From a checkpoint of a small class-conditioned image diffusion model.
Training: muon at rate 0.016, 6800 steps, batches of 64.
Rows from block 6 of a small class-conditioned image diffusion model, named by matrix and row number. Rows with one number belong to one neuron. Each number is 500 + 25 x the weight over its row's rms, rounded and kept within 0 to 999. All counts start at 0. Numbers have three digits each.
After each neuron's rows are labels from the 100 images, of 14976 (inputs lightly noised), where the neuron reaches its highest value: "top examples" is what is common among them; "colour at peak" is the nearest of a few named colours to the mean colour under the peak. Only what is clearly more common there than usual is listed. The data: capsule endoscopy frames (Kvasir-Capsule).
# fc1: MLP up (model.blocks.6.mlp.fc1.weight, 640x160), inputs 0-39
# fc2: MLP down (model.blocks.6.mlp.fc2.weight, 160x640, transposed), outputs 0-39

fc1.193:538488519499529542482482474462504524524479500506455509470472494474487479467504483487527523503468544489457509488515504498
fc2.193:481475517530492508462540505500510513492540489484483501474537503519505511536517518469529487485478475518496497484483473521
top examples: finding: blood fresh
colour at peak: orange

fc1.123:520524493518505454503539508482513492511480552468535465478479508528530525500516474514493512530544508534491488533526512524
fc2.123:483491559494508465501510528427499504500494524475535501512498504502555517481551471461528457504486505529496539502459478519
top examples: finding: blood fresh
colour at peak: black

fc1.405:560504464492477521538510501483467496455450557486515471534528447480490493493504454517482512495521458524487500536519512471
fc2.405:464487530468515523479486539503522509502482489504514507490492502454500496515484473488473500479438501529532566494488545493
top examples: finding: pylorus
colour at peak: black

fc1.570:518499463506523489545444521518470460471536477553503534510548507490516493514466494517501505478527497541525488529480474479
fc2.570:493491495502504489470532522478553482504491558424530454506493520503518507511461492467494502528480500494488539540480409492
top examples: finding: ileocecal valve
colour at peak: black

fc1.33:538458550522519510508470525517491523505532479489501483508492472484486527509501513496479482518481492530519474517518450525
fc2.33:489472525528503494517511495519483474481500499484514475487481491487509527505502477498522529477494532528506476482501475490
top examples: finding: foreign body
colour at peak: pink

fc1.453:498480511555486492490526490451500531483399476502491513532480491489505548505490494529510496490514528492456546510509475482
fc2.453:511496483500516517501474498485468478513521511476535511535527482506503507486485465503505510503494540514531523539531483515
top examples: finding: ileocecal valve
colour at peak: black

fc1.46:503474533518513545508531485504507480487516450496518477515453507538509536461450470495537472486440490502504475560489504495
fc2.46:487500497508502490496475522511472488493501537520464522502510502462509531546505497540464513488584535482484490538529504465
top examples: finding: pylorus
colour at peak: grey

fc1.1:502520473462482531490518535562479476521510519491505502488517522476474511512513491482486509497488508530538511497528490490
fc2.1:480504507548483539504503489491493473494524486481477497499484509474491538523487522488502499463508500466540511480470512499
top examples: finding: ileocecal valve
colour at peak: orange

fc1.518:516487509487488536525508534505499490519499525528516495471553504542461536458517490501501507511529515507472473538574519496
fc2.518:474480455522488499486517499492494526473513510530477482444502528530509485504500473518527551517448513502507477485536478489
top examples: finding: pylorus
colour at peak: grey

fc1.155:491466486522490478498527516462480485496474520528510493520519488491504463500487496480513526486523530492476536501491486482
fc2.155:502428475481517547489444500529476517473527484473461489478540530441507467509479535478516477483487503543502533521527463502
top examples: finding: blood fresh
colour at peak: orange

fc1.257:484477547530518519478467499508520505540509515514555516530501531531475493487498509508506493482496508479514496520515537486
fc2.257:496483452535509529488494488523470501504456446483476519476483514525499479510488531491500524480486527509494521470509474482
top examples: finding: lymphangiectasia; finding: foreign body
colour at peak: yellow; pink

fc1.87:486510469521463527499494462466469501473538500468489470518485555556476494514459503498493523465503481495507529514463503473
fc2.87:546488509517517466534465508474499551516475520540496534556515521509513536448474468474527498498458513544495537509468513527
top examples: finding: pylorus
colour at peak: grey

fc1.346:474522466487503466549524491523493465470501484490523497516522527518501519461503534494460491518496521481519485526442533490
fc2.346:523549529500502501504497502510478515506499498506534493486511520465491510501524526504513503523486531496526515530466474522
top examples: finding: ileocecal valve
colour at peak: black

fc1.107:499499459483510492508533497482476501520497509497474498491491471462539517511515502500521502466502577474491544485520473522
fc2.107:497490512495465501504491503512511469491501507532501503486553514441457489490504479509521514496475517503516504486520467481
top examples: finding: ileocecal valve
colour at peak: black

fc1.588:485437477517475489502510501469460491533506504481493517508508550480515454470495512506535510503558497494514527532515489545
fc2.588:468429471515543500483475546502462467494532496490489512465544503529502507499514521467481505463489465489527519494509533510
top examples: finding: ileocecal valve
colour at peak: orange

fc1.19:505491520482526472488539476509495509535492477484501505530479511469504529488504506511530496470534519495490507518485482540
fc2.19:504502477486516519504487495503517504522500496517521501504551504385448535472525487510483495480528491492465523543523490515
top examples: finding: ileocecal valve
colour at peak: black

fc1.63:505543445555511492509502501534498490492536509508476488484499503522464469498490490476501503511517506496495495496512463504
fc2.63:489530494442521513497496483478491498506444453499480492520482493505442492528481507467502503449474487470525489540526497492
top examples: finding: ileocecal valve
colour at peak: orange

fc1.494:489468485508497542496519515499531473499488531512464506528478550488461511522491499476523521489538533508479496464472489497
fc2.494:507480507486498553537469485516530478527517500529480543559502468508495479515507494481495468504496507502493494531530500483
top examples: finding: pylorus
colour at peak: grey

fc1.386:528521494468490445518526458476471484463453495511467508504513506473484493446491500478522536466528551455497507479505472511
fc2.386:486518527498518538505499532554464489504480512538506514500558531493472487514478507514493502495517482460549490462515503504
top examples: finding: ileocecal valve
colour at peak: black

fc1.432:475489475559483505510494523518510505470536500450458509484477510536564505505510506506522493507492480456456522486512478543
fc2.432:509543511539481515493506507512491511472496509499487478476502508501500506504506535483489507503519492472499494500500503501
top examples: finding: foreign body
colour at peak: orange; yellow

fc1.407:502458531577509508511461469506473529487521495486512499535456483467507510483519489472485500490516458530532484545479519510
fc2.407:511498490513482516516527482517497530500486496483479497503523501507507504488490497495546522497501478499502521436506502495
top examples: finding: lymphangiectasia; finding: foreign body
colour at peak: pink

fc1.115:462493476538532493482482499490515504490600542490526509481519491498555509506523493488520491494495558463489523503488500489
fc2.115:531497529487509508526491493508507465495518514496505480494517486521511483514490499477511511496508494504509483484485478517
top examples: finding: foreign body
colour at peak: pink; yellow

fc1.615:524502465575497520495513466501489510502504496524475495514522480429520535491471497524460525469483505490510527524520481490
fc2.615:495511521419527472508523486502515495501477478490495519539483513492465541484529525496517491451479515481511514497491502514
top examples: finding: ileocecal valve
colour at peak: pink

fc1.601:529504487448467544535470504520536480477501493445539508507516560520471510481511510503505528487501501492461464502516526494
fc2.601:527502517502518471497500487454470486508464508538500508584492531527493504552475510483487516511496490535540455515509487458
top examples: finding: ileocecal valve
colour at peak: black

fc1.334:457524501430486473507544489485524474448473504519489515522460511486477540543488521499515490519507497467473495495517487521
fc2.334:568532489505479539499497479497506497503466514502489489516517536483495528478517499548479496477496513470499514480533491524
top examples: finding: ileocecal valve; finding: blood fresh
colour at peak: black