From a checkpoint of a small class-conditioned image diffusion model.
Training: muon at rate 0.016, 6800 steps, batches of 64.
Rows from block 7 of a small class-conditioned image diffusion model, named by matrix and row number. Rows with one number belong to one neuron. Each number is 128 + 24 x the weight over its row's rms, rounded and kept within 0 to 255. All counts start at 0.
After each neuron's rows are labels from the 100 images, of 14976 (inputs lightly noised), where the neuron reaches its highest value: "responds to" is what is common among them; "patch colour" is the nearest of a few named colours to the mean colour under the peak. Only what is clearly more common there than usual is listed. The data: capsule endoscopy frames (Kvasir-Capsule).
# fc1: MLP up (model.blocks.7.mlp.fc1.weight, 640x160), inputs 0-159
# fc2: MLP down (model.blocks.7.mlp.fc2.weight, 160x640, transposed), outputs 0-159

fc1.390 [165 130 144 169 112  94 115 157 115 139 103 114 108 134 122  82  91 144 106 112 140 162 109 128 112 124 127 103 133 116 130 143 115 142 126 138  96 132 108 126 135  76 121 163  84 114 115 129 117  99 114 153 156 127 119 135 127 118 109 121 128 158 119  68 150  72 170  99  83 179  89 120 108 141 118 117 113 135 137 155 138 120 109 117 171 141 143 125 149 164 147 133 116 114 130 193 159 111 158 101 122 126 144 140  83  85 109  99  95 143 111  92 103 169 124 142 163 125 152 111 140 112 163 121 172 101 131 130 133  95 114 111 137 115  92 133 125 152 133 126 143 149 171 129 153 165  98 119 165 130 157 104 115 164 137 173 155 149 125 137]
fc2.390 [171 137  74 163 131 143 173 150 121 139 104 114 137 119 119 111 181 111 145 130 143 119 139 156 156 112 146 116 144 124 121 111 143 158 131 126  82 146 126 139 114 101 144 117 116 132 139 138 109 150 121  95 107 125 139  88 163  98 119 113 201 116 105 128 125 186 113 202 167 198 160 124 124 113 102 111 136 112 152 115 132 147  74 129 151 113 146 115 119 122 138 102 160 124 189 138 150 127 123 179 143 137 139 144 105 131 135 143 131 117 144 146 140 138 143 140 135 179 173 118 114 120 144 132 104 169 137  85 141 165 128 112 114 108 106 118 124 115 163 128 125 113 137  99 147 115 161 149 115 164 165 137 137 142 155 126 141 101 149 122]
responds to: finding: pylorus
patch colour: grey

fc1.128 [130 136 123 157 149 172 122 151 134 109 175  73 152 109 161 105  80  75 110  96 160 119 136 129 133 120 142 146 149 124 135  88 120 127 135 149 107 105 135 106 140 153 115 144 101 110 148 121  93 156 149 151 102 120 154 139 146 110 156 114  88 137 144  65 121 154 169 194 108 153 163 104 103 166 154 164 145 127 169 116 110 109 164 102 134 134 142 128 151 122 151 164 157 114  98  71 123 137 121  96 119 138 103 151 157 107 126 159 114 118 132 119 129  79 130 132 160 144  79 150 147 129 131 146 136 115 113 144 150 118 162 130 145 161 124 129 130 100 142 150 120 148 123 167  93 132 124 132 131 132 146 138 126 158 116 181 132 145 104 105]
fc2.128 [114 149 127 168 144 118 112 150 130 149 136  96 113 155 104 139 147 120 161 146 120 135 133 145 111 103 133 170 147 139 130 106  87  98 127 140 122  96 146 142 144 139 158 151 170 129 121 121 114 128 140 118  87 101 103  89 123 110 146 133 148 114 134 142 116 111 126  43 137 103 140 202 145 155 137 121 125  93 129 132 121 126 165 169 149 123 153 111 110 109 123  85 123 119 139  66 122 108  96 186 144 156 150 146  95 144 126 131 142 109 142  93 105 107  96 113 138 186 151 134 100 115  92  89 148 167 162 102 144 138 139 139  79 134 111 132 140 122  93  92 128 110 174 129 143 126 159 114 137 138 126 125 137 110 155 105 141 130 150  87]
responds to: finding: pylorus
patch colour: grey

fc1.596 [156 136  98 124 169 112 141 169 149  99 124 115 128 120 145 115 121 146 192 134 142 122 146 136 102 140 128 142  98 123  83 170  90 174 119 113 132 134 149 150 103 158 144 115 124  95 121 100 113 127 142  93  99 116 111 107 145 111 120  87 139 138  95  78 156 114 216 121 108 121 119 124 117 108 124 118  92 149 101 162 144 147 100  90 133 147 158 117 134 170 130 156 119 132 162 150 151 106 132 102  99 106 121 157 132 147 161 151 151 170 143 153  99 166 140 128 140  95 131 112 103 173 150 127  51 110 101 142 112 123 151  88 120 142  88 141 106 130 132 124 103 144 146 160  96 129 122 133 118 134 107 136 128 156 127 124 124 108 122 137]
fc2.596 [147 123 170 113 183 148 109 165 137 136  97 146 126 158 128 130 137 125 121 108 161 113 191 149 121  90 113 123 157 150 140 123 126 110 127 138 120 106 199 108  97 161 133 110  74 124  90 141  78 137 124 144 125  93 136 121 122 151 143 131 135 147 126 151 156 142 115 155 161 118 152 143 118 123 152 145 109 131 169 152 148 140 131 158 156 142 100  86 142 144 122 108 118 147  97 123 155 126 118 113  95 101  92  91 135 154 115 140 121  96 113 128 145 116 126 110 141 105 136 138 159 165 136 147 144 138 152 141 101 167 114  99 129 151  99  86 132  95 112 115 103 127 152 115 150  77  95 139 140 113 131  77 136  73 151 136 135  64 112 107]
responds to: finding: pylorus
patch colour: black

fc1.47 [120 110 141 141 153 135 143 134 121 146 149 105 110 113 132  89  87 166 137 108 149 144 156  92  77 105 130 119 100  97 134 139 126 142 129 112 115 116 140  98  98 110 122 155 108  99 166 117 143  87 174 137 125 107 119 132 139 154 193 129 121 129 136  95 141 128 174  79  74 112  99 157 125 119 110 159 134 110 117 111 109 166  91 123 186 152 125 129 124 133 122 151 160 122  83 127  99 105  95 131 164 120 121 115 120 125 143 141 114 163 124 110 129 177 127 111 197 174 169 112 142 139 109 130 111 146 130 136 118 112 128 130 130 143 113 134 132 150 113 144 157 162 156 109 138 156  84 118 147 161 167 158 119 153 153 135 141 119 150 180]
fc2.47 [ 98 148  99 132 144 154 148 158 133 194 134 161 114  95 149  92 114  92 123 114 152 110 127 141 108 123 127 135 156 140 104  96 166 135 164 121 161 125 132 122 114 115 151 126 135 156 102 138 115 162 136 146 107 158 118 134 156 134  82 117 174 111 130 148 115 156 114 203 171 147 147 146 117 144 114 119 124 161 120 114 149 167 104 139 157 139 122 139 107  99 138 127 148 111 196  95 105 162 103 140  98 168 150 147  99 150 122 137 104 128 132 108 111 132 136 148 147 161 123  81 121 141 129 105 172 127 136 135 132 111 115 162 136 137 129 169 152 147 137  99 151  95 116 135 136 186 145 125 104 151 132 126  85  95 132 159 129 113 147 179]
responds to: finding: pylorus
patch colour: grey

fc1.538 [147 131 140 111 106 168 145 125 138 135 156 133  85 126 123 142 155 130 153 113 108 129 159 173 145 125 136 129 152 122 130 167 101  75 150  95  96 157 114 103 156  89 118  76 125 117 139 119 137 177  96 122 122 109 133  99 169 105 117 191 138 129 143 135 154 129 108 128 134 104 186 122 148 131 144 192 133 118 116 135 118 158  99 133 101 109 131 128 111 112  78  88 127 153 142 139  99 147  83  94 121 100 113 136 114  99 107  97 145 119 120 128 121 126 133 110 119 154 107 118 116  72 158 150 120 116 147 139 100 137  80 125  84 178 136 126 113 134 131 144 140 172 131 114  99 138 123 176 138 161 117 117 144 127 113  88 158 132 154 152]
fc2.538 [148 115 127 154 131 116 162 119 160 165 162 114  69 124 113 126 145 144 132 107 121 131 128  99 133 176 160 112 122 163  93 102 121 127 125 147 115 133 158 109 170 121 137 152 110 130 176  98 170 130  96 166 126 161 152 146 184 146 122 114 124 154 101 152 146 111 122 158 104 126  95 102 131 114 181  91 148 105 144 139 159 134 112  79 113 135 120 103 153 135 202 145  83 124 163 102 124 102  80 134 155 149 141 132 134  94 158 103 139 115 133 125 135 126 142 141 162 130 152 104 122 106 173 121 125  99 122 114 126 116  99 109 171 131 111 118 131 128  96 137 165 123 123 134 124 140 120 159 136 182 116 135 146  91 152 153 104 113 133  98]
responds to: finding: pylorus
patch colour: pink

fc1.102 [ 82 131 110 134 153 150 113 106 134  92  73 172 128 164 103 148 115 157 133 118 167 143 160 156 136 128 163 128 138 105 151 121 129 140 136 136  86 145 131  93 131 125 101 127 144 142 137 136 130 157 122 162 106 132 128 144 128 153 134 137 103 165 134 126 150  83 160  72 129 135 175 135 126 123 119 170 127 146 140  84 163 111 149 134 157 170 131 137 172 122 159  86  93 117 130 118  68 119  99 100  65 161 152 136 146 134 117 164 135 112 103 104 136 152 127 124 146 126 122  99 188  83 122 145 155 132 161 131 123 103 117 118 136 125  80 162 132 129 115 140 114 117 145 111  95 142 112 159 117 158 156 130 158 149 154 104 150 142 134 119]
fc2.102 [ 85 134 143 142 137 107 118 137 103 122  62 146 120 142  99 121 119 116 136 147 134 118 162 137 160 123 136 122 142 117 111 116 111 125 133 138 124 182 141 117 130 111 151 114 102 123 114 147 114 139 109 118 130 132 119 119 117 136 141 112  99 142 116 155 135 152 134 171 141 117  82 158 122 158  86 118 105 140 155 126  67 124 120 164 147 106 117 139 141 122 107 162 109 137 133 112  91 119  88 142 175 151 123 186 117 140 146  75  91 137 164 135  57 148 108 110 141 168 141 131  81 106 124 115 137 145  85 131 108 164  83 122 111 129 173 161  98 137 136 163 124 117 144 132 127 143 131 146 166 158  96  99 119  71 125 160 125  86 144 101]
responds to: finding: ileocecal valve
patch colour: orange

fc1.577 [116 115 172 141 129 144 138 103 161 116 121 113 107 113  89 110 174 125 134 152 105 148 146 125 160 143 122 112 109 145 102 114 101  90  98 123  99 137  84 129 210 126 103 100 142 130 140 123 122 126 126 156 149 154 122 160 129 145 120  91 145 123 126 114 155 113  70  93 169 121 116 145 157 165 149 100 182 125 124 156 182 115 134 164 202 109 114 124 121 124 109 132 138 123 123 133 129 168 135  95  95 123 154 129 135 136 134 147 145 100 111 141 142 115 134 145 103 136 132 113 196 118  80  71 159 129 114 106 116 118 140 138  91  88 149 140 159  84 123 125 137 139  98 127 128 129 107 127 125 124 133 148 113  85 125 137 125 114 106 138]
fc2.577 [113 141 117 147 170 126 113  96 123 104  93 139 135 129 137 120 111 133 107 124 145 122 147 111 140 128  86 127 143 144 153  78 131  85 142 139 111 138 135 137 222 137 119  93 116 128 113 145 115 115 131 111  92  95 108 137 119 129 105 148 164  99 169 114 148 109 134 131  80 138 137 155 137  53 142 106 130  96 139 138  32  85 133  82 172 143 121 158 119 156 109 126  94 153 105 153 123 133 131 110 158 131 108 121 131 132 110 110  81  78 171 117 118 146 141 111 125 123 134 127  92 128 112 139 116 130 120 164 128 136 107 109 139  79 112 116 125 123 115 121 105 119 153 158 131 131 160 101 161 131 149 133 112 147 134 131 138 154 102 130]
responds to: finding: reduced mucosal view
patch colour: orange

fc1.139 [124 129 114 128 161 117 105  87 123  91 178 124 119 120 137 131 131 128 117 135 156 122 139 118 146 119 124 131 131  82 142  95 103  88 199  91 112 116 124  84 141 113 135 105 126 139 130 103 181 125 128  93 163 142 143 129 124 117  76  80 122 151 158 161  94 132 131 117 104 103 116 126 109  94 181  93 145 117 125 125 130 137 121  68 164 179 133 131 102  97 187 112 132 126  94 168 122 121  94 121 143 116 147 141 124 150 121 130 130 166 100 131 110 133 108 136 121 132 118  83 116 133 118 120 129 136 115 156 113 129 132 165 144 191 103 144 134 143 123 138 103 120 158 145 139  90 150  85 115 128 153 164 158 133 129 145 160 109 170 121]
fc2.139 [142 140 106 137 130 133  95 133 139 164  82 143  89 132 135 139 108 123 138 123 127 107 129 180 114 138 122 116 111 114 113 126 147 144 145 166 124 100 151 135 127 125  97 134 105 157 164 143 133 153 114 145 138 128 154 140 112 154  85 122 142 129 106 150 135  97 142 117 130 162 127 165 144 126 154 138 107 145 160 105 125 112 117 128 125  97 132 103 171 130 102 151  80 101  88  42 114 166 164 131 115 136 160 144 129  95 178 129  87 173 150 124  75  86 120 111 134 110 143 166 129 107 163 118 164 110 126 108 124 100 116 121 148 116 116 123 180 157 134 155 127 134  77 116 122 118 116  99 120 112  91 142 159 126 126 151 142 177  75 118]
responds to: finding: pylorus
patch colour: black

fc1.421 [134 105 129 164 138 111 100 113 113 114 137 114 112 162  97 120  97 128 153 156 135 124 106 140 133 102 116 101 121 127 130 146  87  71 112 151 143  63 108 141 124 132 144 125 137 112 136 124 123 113 138 117 139 145 156 122 174  95 116 126 117 105 104 144 135 126  94 106 202 154 162 125 183 149 120 141 109 115 153 101 121  99 132 121 117  97 156 113 114 104 102 110 128  94 152 101 140 137 112 122 131 120 143 162 161 125 120 170 143 167 131 145 153 134 153 158 143 132  94 142 115 147  94 165 144 140  85 146 156 160 147 126 122 164 145  86 174  76  99 149  98 141  89 122 130 134 104 113 154  97 139 184 151 172 141 142 164 141 137 141]
fc2.421 [131 143 166 169 148 107 152 114 150 158 139 121 143 129 136 125 157 140 102 123 121 123 125 155 139 124 110 135 145 142 111 136  97 154 128 148 150 130 109 117 121 122 127  92 188 122 116 116 114 148 124 140 148 116 105 164 180 127 128 103 169 105  97 141 120 107 127 167  54 163  96 101 126 172 140 116 146 148 120 151 143 103 122 130 100 169  99 131 103 114 172 151 129 105 117 143 168 127  98 142 142 130 157 110 114 135 127 114 161 136 103 130 162 140 121 172 129 131 146 140 157 141  92  81 107 137 110 111  86 165 142 139  80 195 145 121 102 139 128 172  90 120 138 134 129 130 140 147 138 124 109  43 117 108 148 118 114 143 118 105]
responds to: finding: ileocecal valve
patch colour: black

fc1.212 [117 137 162 151 105 151 174 132 127 121 136 130 114 104 129 137 134 154 112 161 142 125 105 135 136 109  99 163 135 137 106 130 121 109  85 160  90 185  80 144 202  80 116 124 156 114  92 135 127 159 112 133  92  98 138 168 110 113 120 156 132 150 136 121 143 100 156 136 125 136 114 161 138 137  86 141 127 134 105 133 141 134 164 147 130 124 141  77 143 111 138 127 134 118 142 173 118 139 171  77 121 141 124 109 136 125  88  74 119 130 120 116 105 139 143  81 138 144 141 114 173 118 111 107 119 114  98 165 159  99 163 168 167 130 130 150 101 128 115 111 156 139 131 116 113 196 134 107 152  95 113 134  94 117 113 114 150 126 123 153]
fc2.212 [ 96 143  85 172  90 148 178 133 122 119 154 147 103 114 128 122 134 108 142 139 114 136 121 153 140 133 113  80 141 152 123 103  88 129 154 128  95  90 133 125 221 114 162 119 127 135 155 152 147 121 101 105 102 145 113 127  96 125 137 131 113  73  80  99 115 142 103 145 126 163 144 103 101 110  99 122  93 115 107  88  90 131 138 125 132 135  89 120 121 146 141 135 135 174 149 152 142 111 147 130 124 118 129 130 101 133 124 109 120 123 154 194 109 156 109 124 138 137 134 107  86 118 132 155 141 138 119  90 114 110 133 154 131 106 107 137 118 114 144  96 168 124 134  88 133 129 129 105 128 113 125 133 194 165 133 147 115 115 142  63]
responds to: finding: pylorus
patch colour: grey

fc1.111 [ 91 120 139 190 132 169 145 123 151 143 147 121 108 128 122 140 161 119  88 136 117 140 157 163 110 157 153 132 149  94 127 142 146  69 123 150 127 116 147 129 138 114 138 150 163 109 129 113 121 168 129 115 112 148 168 110 107 139 134 175 103 120 139 179 110 127 140 149 141 154 147 178 121 146 129 160 136 152 161 119 118 139 105 159  95 107 130  76 134 133 120  88 135  88 141 119 111  92 111 137 143 164 134 168 142 109 119 138 154 146 123  97 139 150 158 135  86 140 108 129  86  96 170 144 135  77 138 154 140 105 150 134 104 157 133 117 118  92 110 127 149 214 115 134 111 140 156 163 104 153 144 145 126 132  95 116 135 101 134 141]
fc2.111 [ 86 107 162 161 144  57 113 125 125 152 132 169 135 101 139 122 123 158 171 113 105 131 139 117 157 143 221 118  86 133 148 154 150  99 133  99 122 143 112 109 140 118 150 129 144 131 179 160 126 124 128 146 121 127 149 124  85 130 147  94 118 146 133 144 149 117 139 144 134 125 137 113 108 133 177 140 142 139 140 171 153 132 123 126 117 139 116 108 149 124 149 172  91 110 155  97 160 136  82 137 113 159 110  93 136 130 165  96 150 121 126 152  89 163 109 146 122 141 138 163 149 153 103 138 109 171 146  91 121 116 136 129 129 115 149 126 135 108 130  78 165  97 129 124 142 129 106 105 103  97 116  96 145 128 181 162 140 104 140 126]
responds to: finding: pylorus
patch colour: grey

fc1.583 [125 138 114 157 140 159 130 145 130 130 136 138 162 139 146 142 118 160 141 158 163  78 107 122 133 147 140 146 157 123 129 146 152 131  73 165 144 158 121 159 120 138 162 104 136 131 131 119 109 154 134 109 147 145 104 150 141 119 112 114 159 120 110 134 114 187 118 129 160 121  64 100 167 128 115 104  68 130 151 108  95 110 155 135 126 100  44  98 172 124  96 102 163 143 115 125 133 130 159 176 138 141 120 138  92 128 154 101 180 139  79 147 126 138 176 145 121 117 139 159  94 141 148 110  97 116 146 140 140 143 140 105 127  80 119 130 147 156 129 104 107 105 141 140 164 129 104 152 114 138 142 143 113 112  95 135 143 117  97 126]
fc2.583 [111 144 151 165 134 138 148 161 165  87 140 157 136 109  94  95 112 112 124 167  79  97 136 135  92 164 119  62 156 148 137 172 161 135 166 119 126 174 132 147 136 135 131 100  73 108 138 131 104  95 150 147 113 133 152 118 106 141 132 158 137  99 142 128  99 131 145 138 172 150 166 125 134  84 107 153 172  98 142 138 152 120 148 112 134 154 190 170  91 140 115 121 122 145 137 114 116 142 159 121 122 116 154 158 115 153 156 106 120 139  98 159 171  93  94 132  90 143 130 123 123 123 113  94 125 149 101 131 148 118 145 115 108 105 123 138 169 123 165 120 117 131 118 115 134 148 129 114 102 115 157 142 139 139 129  83 157 115 148 160]
responds to: finding: ileocecal valve
patch colour: black

fc1.180 [157 110 140 102 115 125 167  61 114 194 163  93 162 158 120  88 173 162 107 147 161 148 108  94  93 125 139 156 121 145 136 155  75 117  88 113  86 108 138 124 110 155 151 141  99 124  91 119 128 112 134 129 145 108 120 140 133 138 116 130 148 119 118 134 158 116 119 130 136 124 129 125 170 126 145 166 130 141  74 137 133 141 165 101 109 154 147 103 149 125 181 103 102 144 155 126  81 133 133 105 101 129 161 151 100  70 121  99 115 146 110 123 136 128 122  98 194 131 122 140 127 162 110 121  89 128 144 122 123 147 156 118 147  94 101 129 125 142 109 140 127 127 117  94 166 104 115 132 120 158 105 133 139 111 130 170 132 118 115 135]
fc2.180 [ 98 115 136 120 117 123 132 117 134 117 128 146 129 120 121 170 151 167 101 139 116 103 141 133 154 155 103 103 140 133 148 142  64 155 164 137 111  88 145 167 136 136 124 138  75 128 156 137 123 100 153 151 103 109 108  89 142 158 125 121 112 134 141 150  81 156 158 130 126 115 137 173 130 161 137 143 134 138 126 126 134 144  78 112 148 158 175 102 138 159 126 164 145 120 176 142 156 137 141 164 131 137 130  79 153 123 133 149  91 157 144 166 143 111 169 136 146 127 181  88 176 144 134 163 159 111 140 135 128 109 137 159 126 104 128 167 159 188 133 138 126 139 149 133 150 129 111 120 131 169 111 141 118  99 149  95  74 115 111 107]
responds to: finding: ileocecal valve
patch colour: black

fc1.279 [135 122 131 107 156 124 145 145 106 144 130  83 121 118 153  89  83 140 133 118 138 156 110 160 106 127 144 153 162 135 154 166 136 140 111 140 139  95 162 180 136 103 132 156  95 131 145  88 154 122 140  76 131 173 133 122  87 212 110 125 129 154 100 107 104 120  87 160 123 119 138 114 108 146 132 169 135 110 124 102 146 168 101 143 125 113 120 127 132 124 141 116  98 121 107  86 124  99 143 123 119 149 109 127 106 102  75 124 162 169 129  65 160 156 154 124 110  94 116 145 111 102 123 126 126 114 121 133 137 141 136 134 135 134 141  63 113 107 155 126 121 125 124 124 141 149 182 117 120  80  96 127 142 180 122 137 141 112 123 117]
fc2.279 [145 123 129 121 125  93 124 150 112 141 151 142  84 142 190 135 162 142 104 121 129  91 103 143 122 144 112 132 178 139 135  90 144 115 133  64 131 140  82 198 157 108 102 123 143 108 105 104 141 143 137 162 143 100 106 120  98 113 138 168 103 107 157 108  85 119 167  79 129 114 110 117 169 115 129  97 145  96 112 145  97 162 100  92 125 139 127 140 136 129 151 159 116 140 140 130 142 148 126 137 167 113 190 115 119  96 145 124 125 123 148 149  89 137 117 173 139 129  96 160 139 124  98 115 148 133 104 109 143 127  94 129 133 100 149 164  83 165 125 170 117 131 156 139 110 139 101 121 108  94 147 114 159 115 112 140 129 139 111 131]
responds to: finding: reduced mucosal view
patch colour: grey

fc1.605 [ 83  99 105  88 143 130 136  61 138 167  95  93 113 173 104 168 139 110 157 150 148 102 110 113 121 144 128 162 105 140 114 117  95 120 139 146  73 101  99 133 139 134 134 166 142 135 146 144 118 119 142 100 131 127 145 123 127 138 156 111 135 115 123 129 151 134 135 132 129 155 147 110 176 167 137 154 150 135 112 129 138 143  87 119 107 145 153  99 141 117 156  89 151 101 135 151  81 154 152 158 149 140 119 102 142 191 110 106 122 115 158 159 158 132 159 107 123  97 125 139  84 169 166  97 125 124 103  67 103 138  76 118 122 133 117 116 158 139 129 157 117 125 114 104 107  99 136 152 103  99 136 153 145 112 158 152 129 125 148 105]
fc2.605 [150 106 127  97 121 118 124  92 115 100 158 203 135  91 135 103 139 148 136  98 144 123 145 114 124  98 143 123 119 137  67 123 116 107 109 125 139 114 133  80 120 128  98 133 157 117 101 118 108 126 119  89 148  80 161 181 108 126 179 129 114 139 125 101 112 145 160 131 123 111 126 101 103 119 157 110 154 129  86 111 155 125 126 101 143 102 120 116 119 121 113 138 132  60 169 117 123 158 161 129 114 112  87 145 129  97 153 134 116 112 128 129 140 149 137 112 144 137 135  81 112 153  71 109 139 132 100 132 136 157 136 142 130 100 117 179  88 102 149 147  86 111 129 172 114 114 134 111 130 166 170 164  92 125  91 102 130 118 148 126]
responds to: finding: reduced mucosal view; finding: ileocecal valve
patch colour: black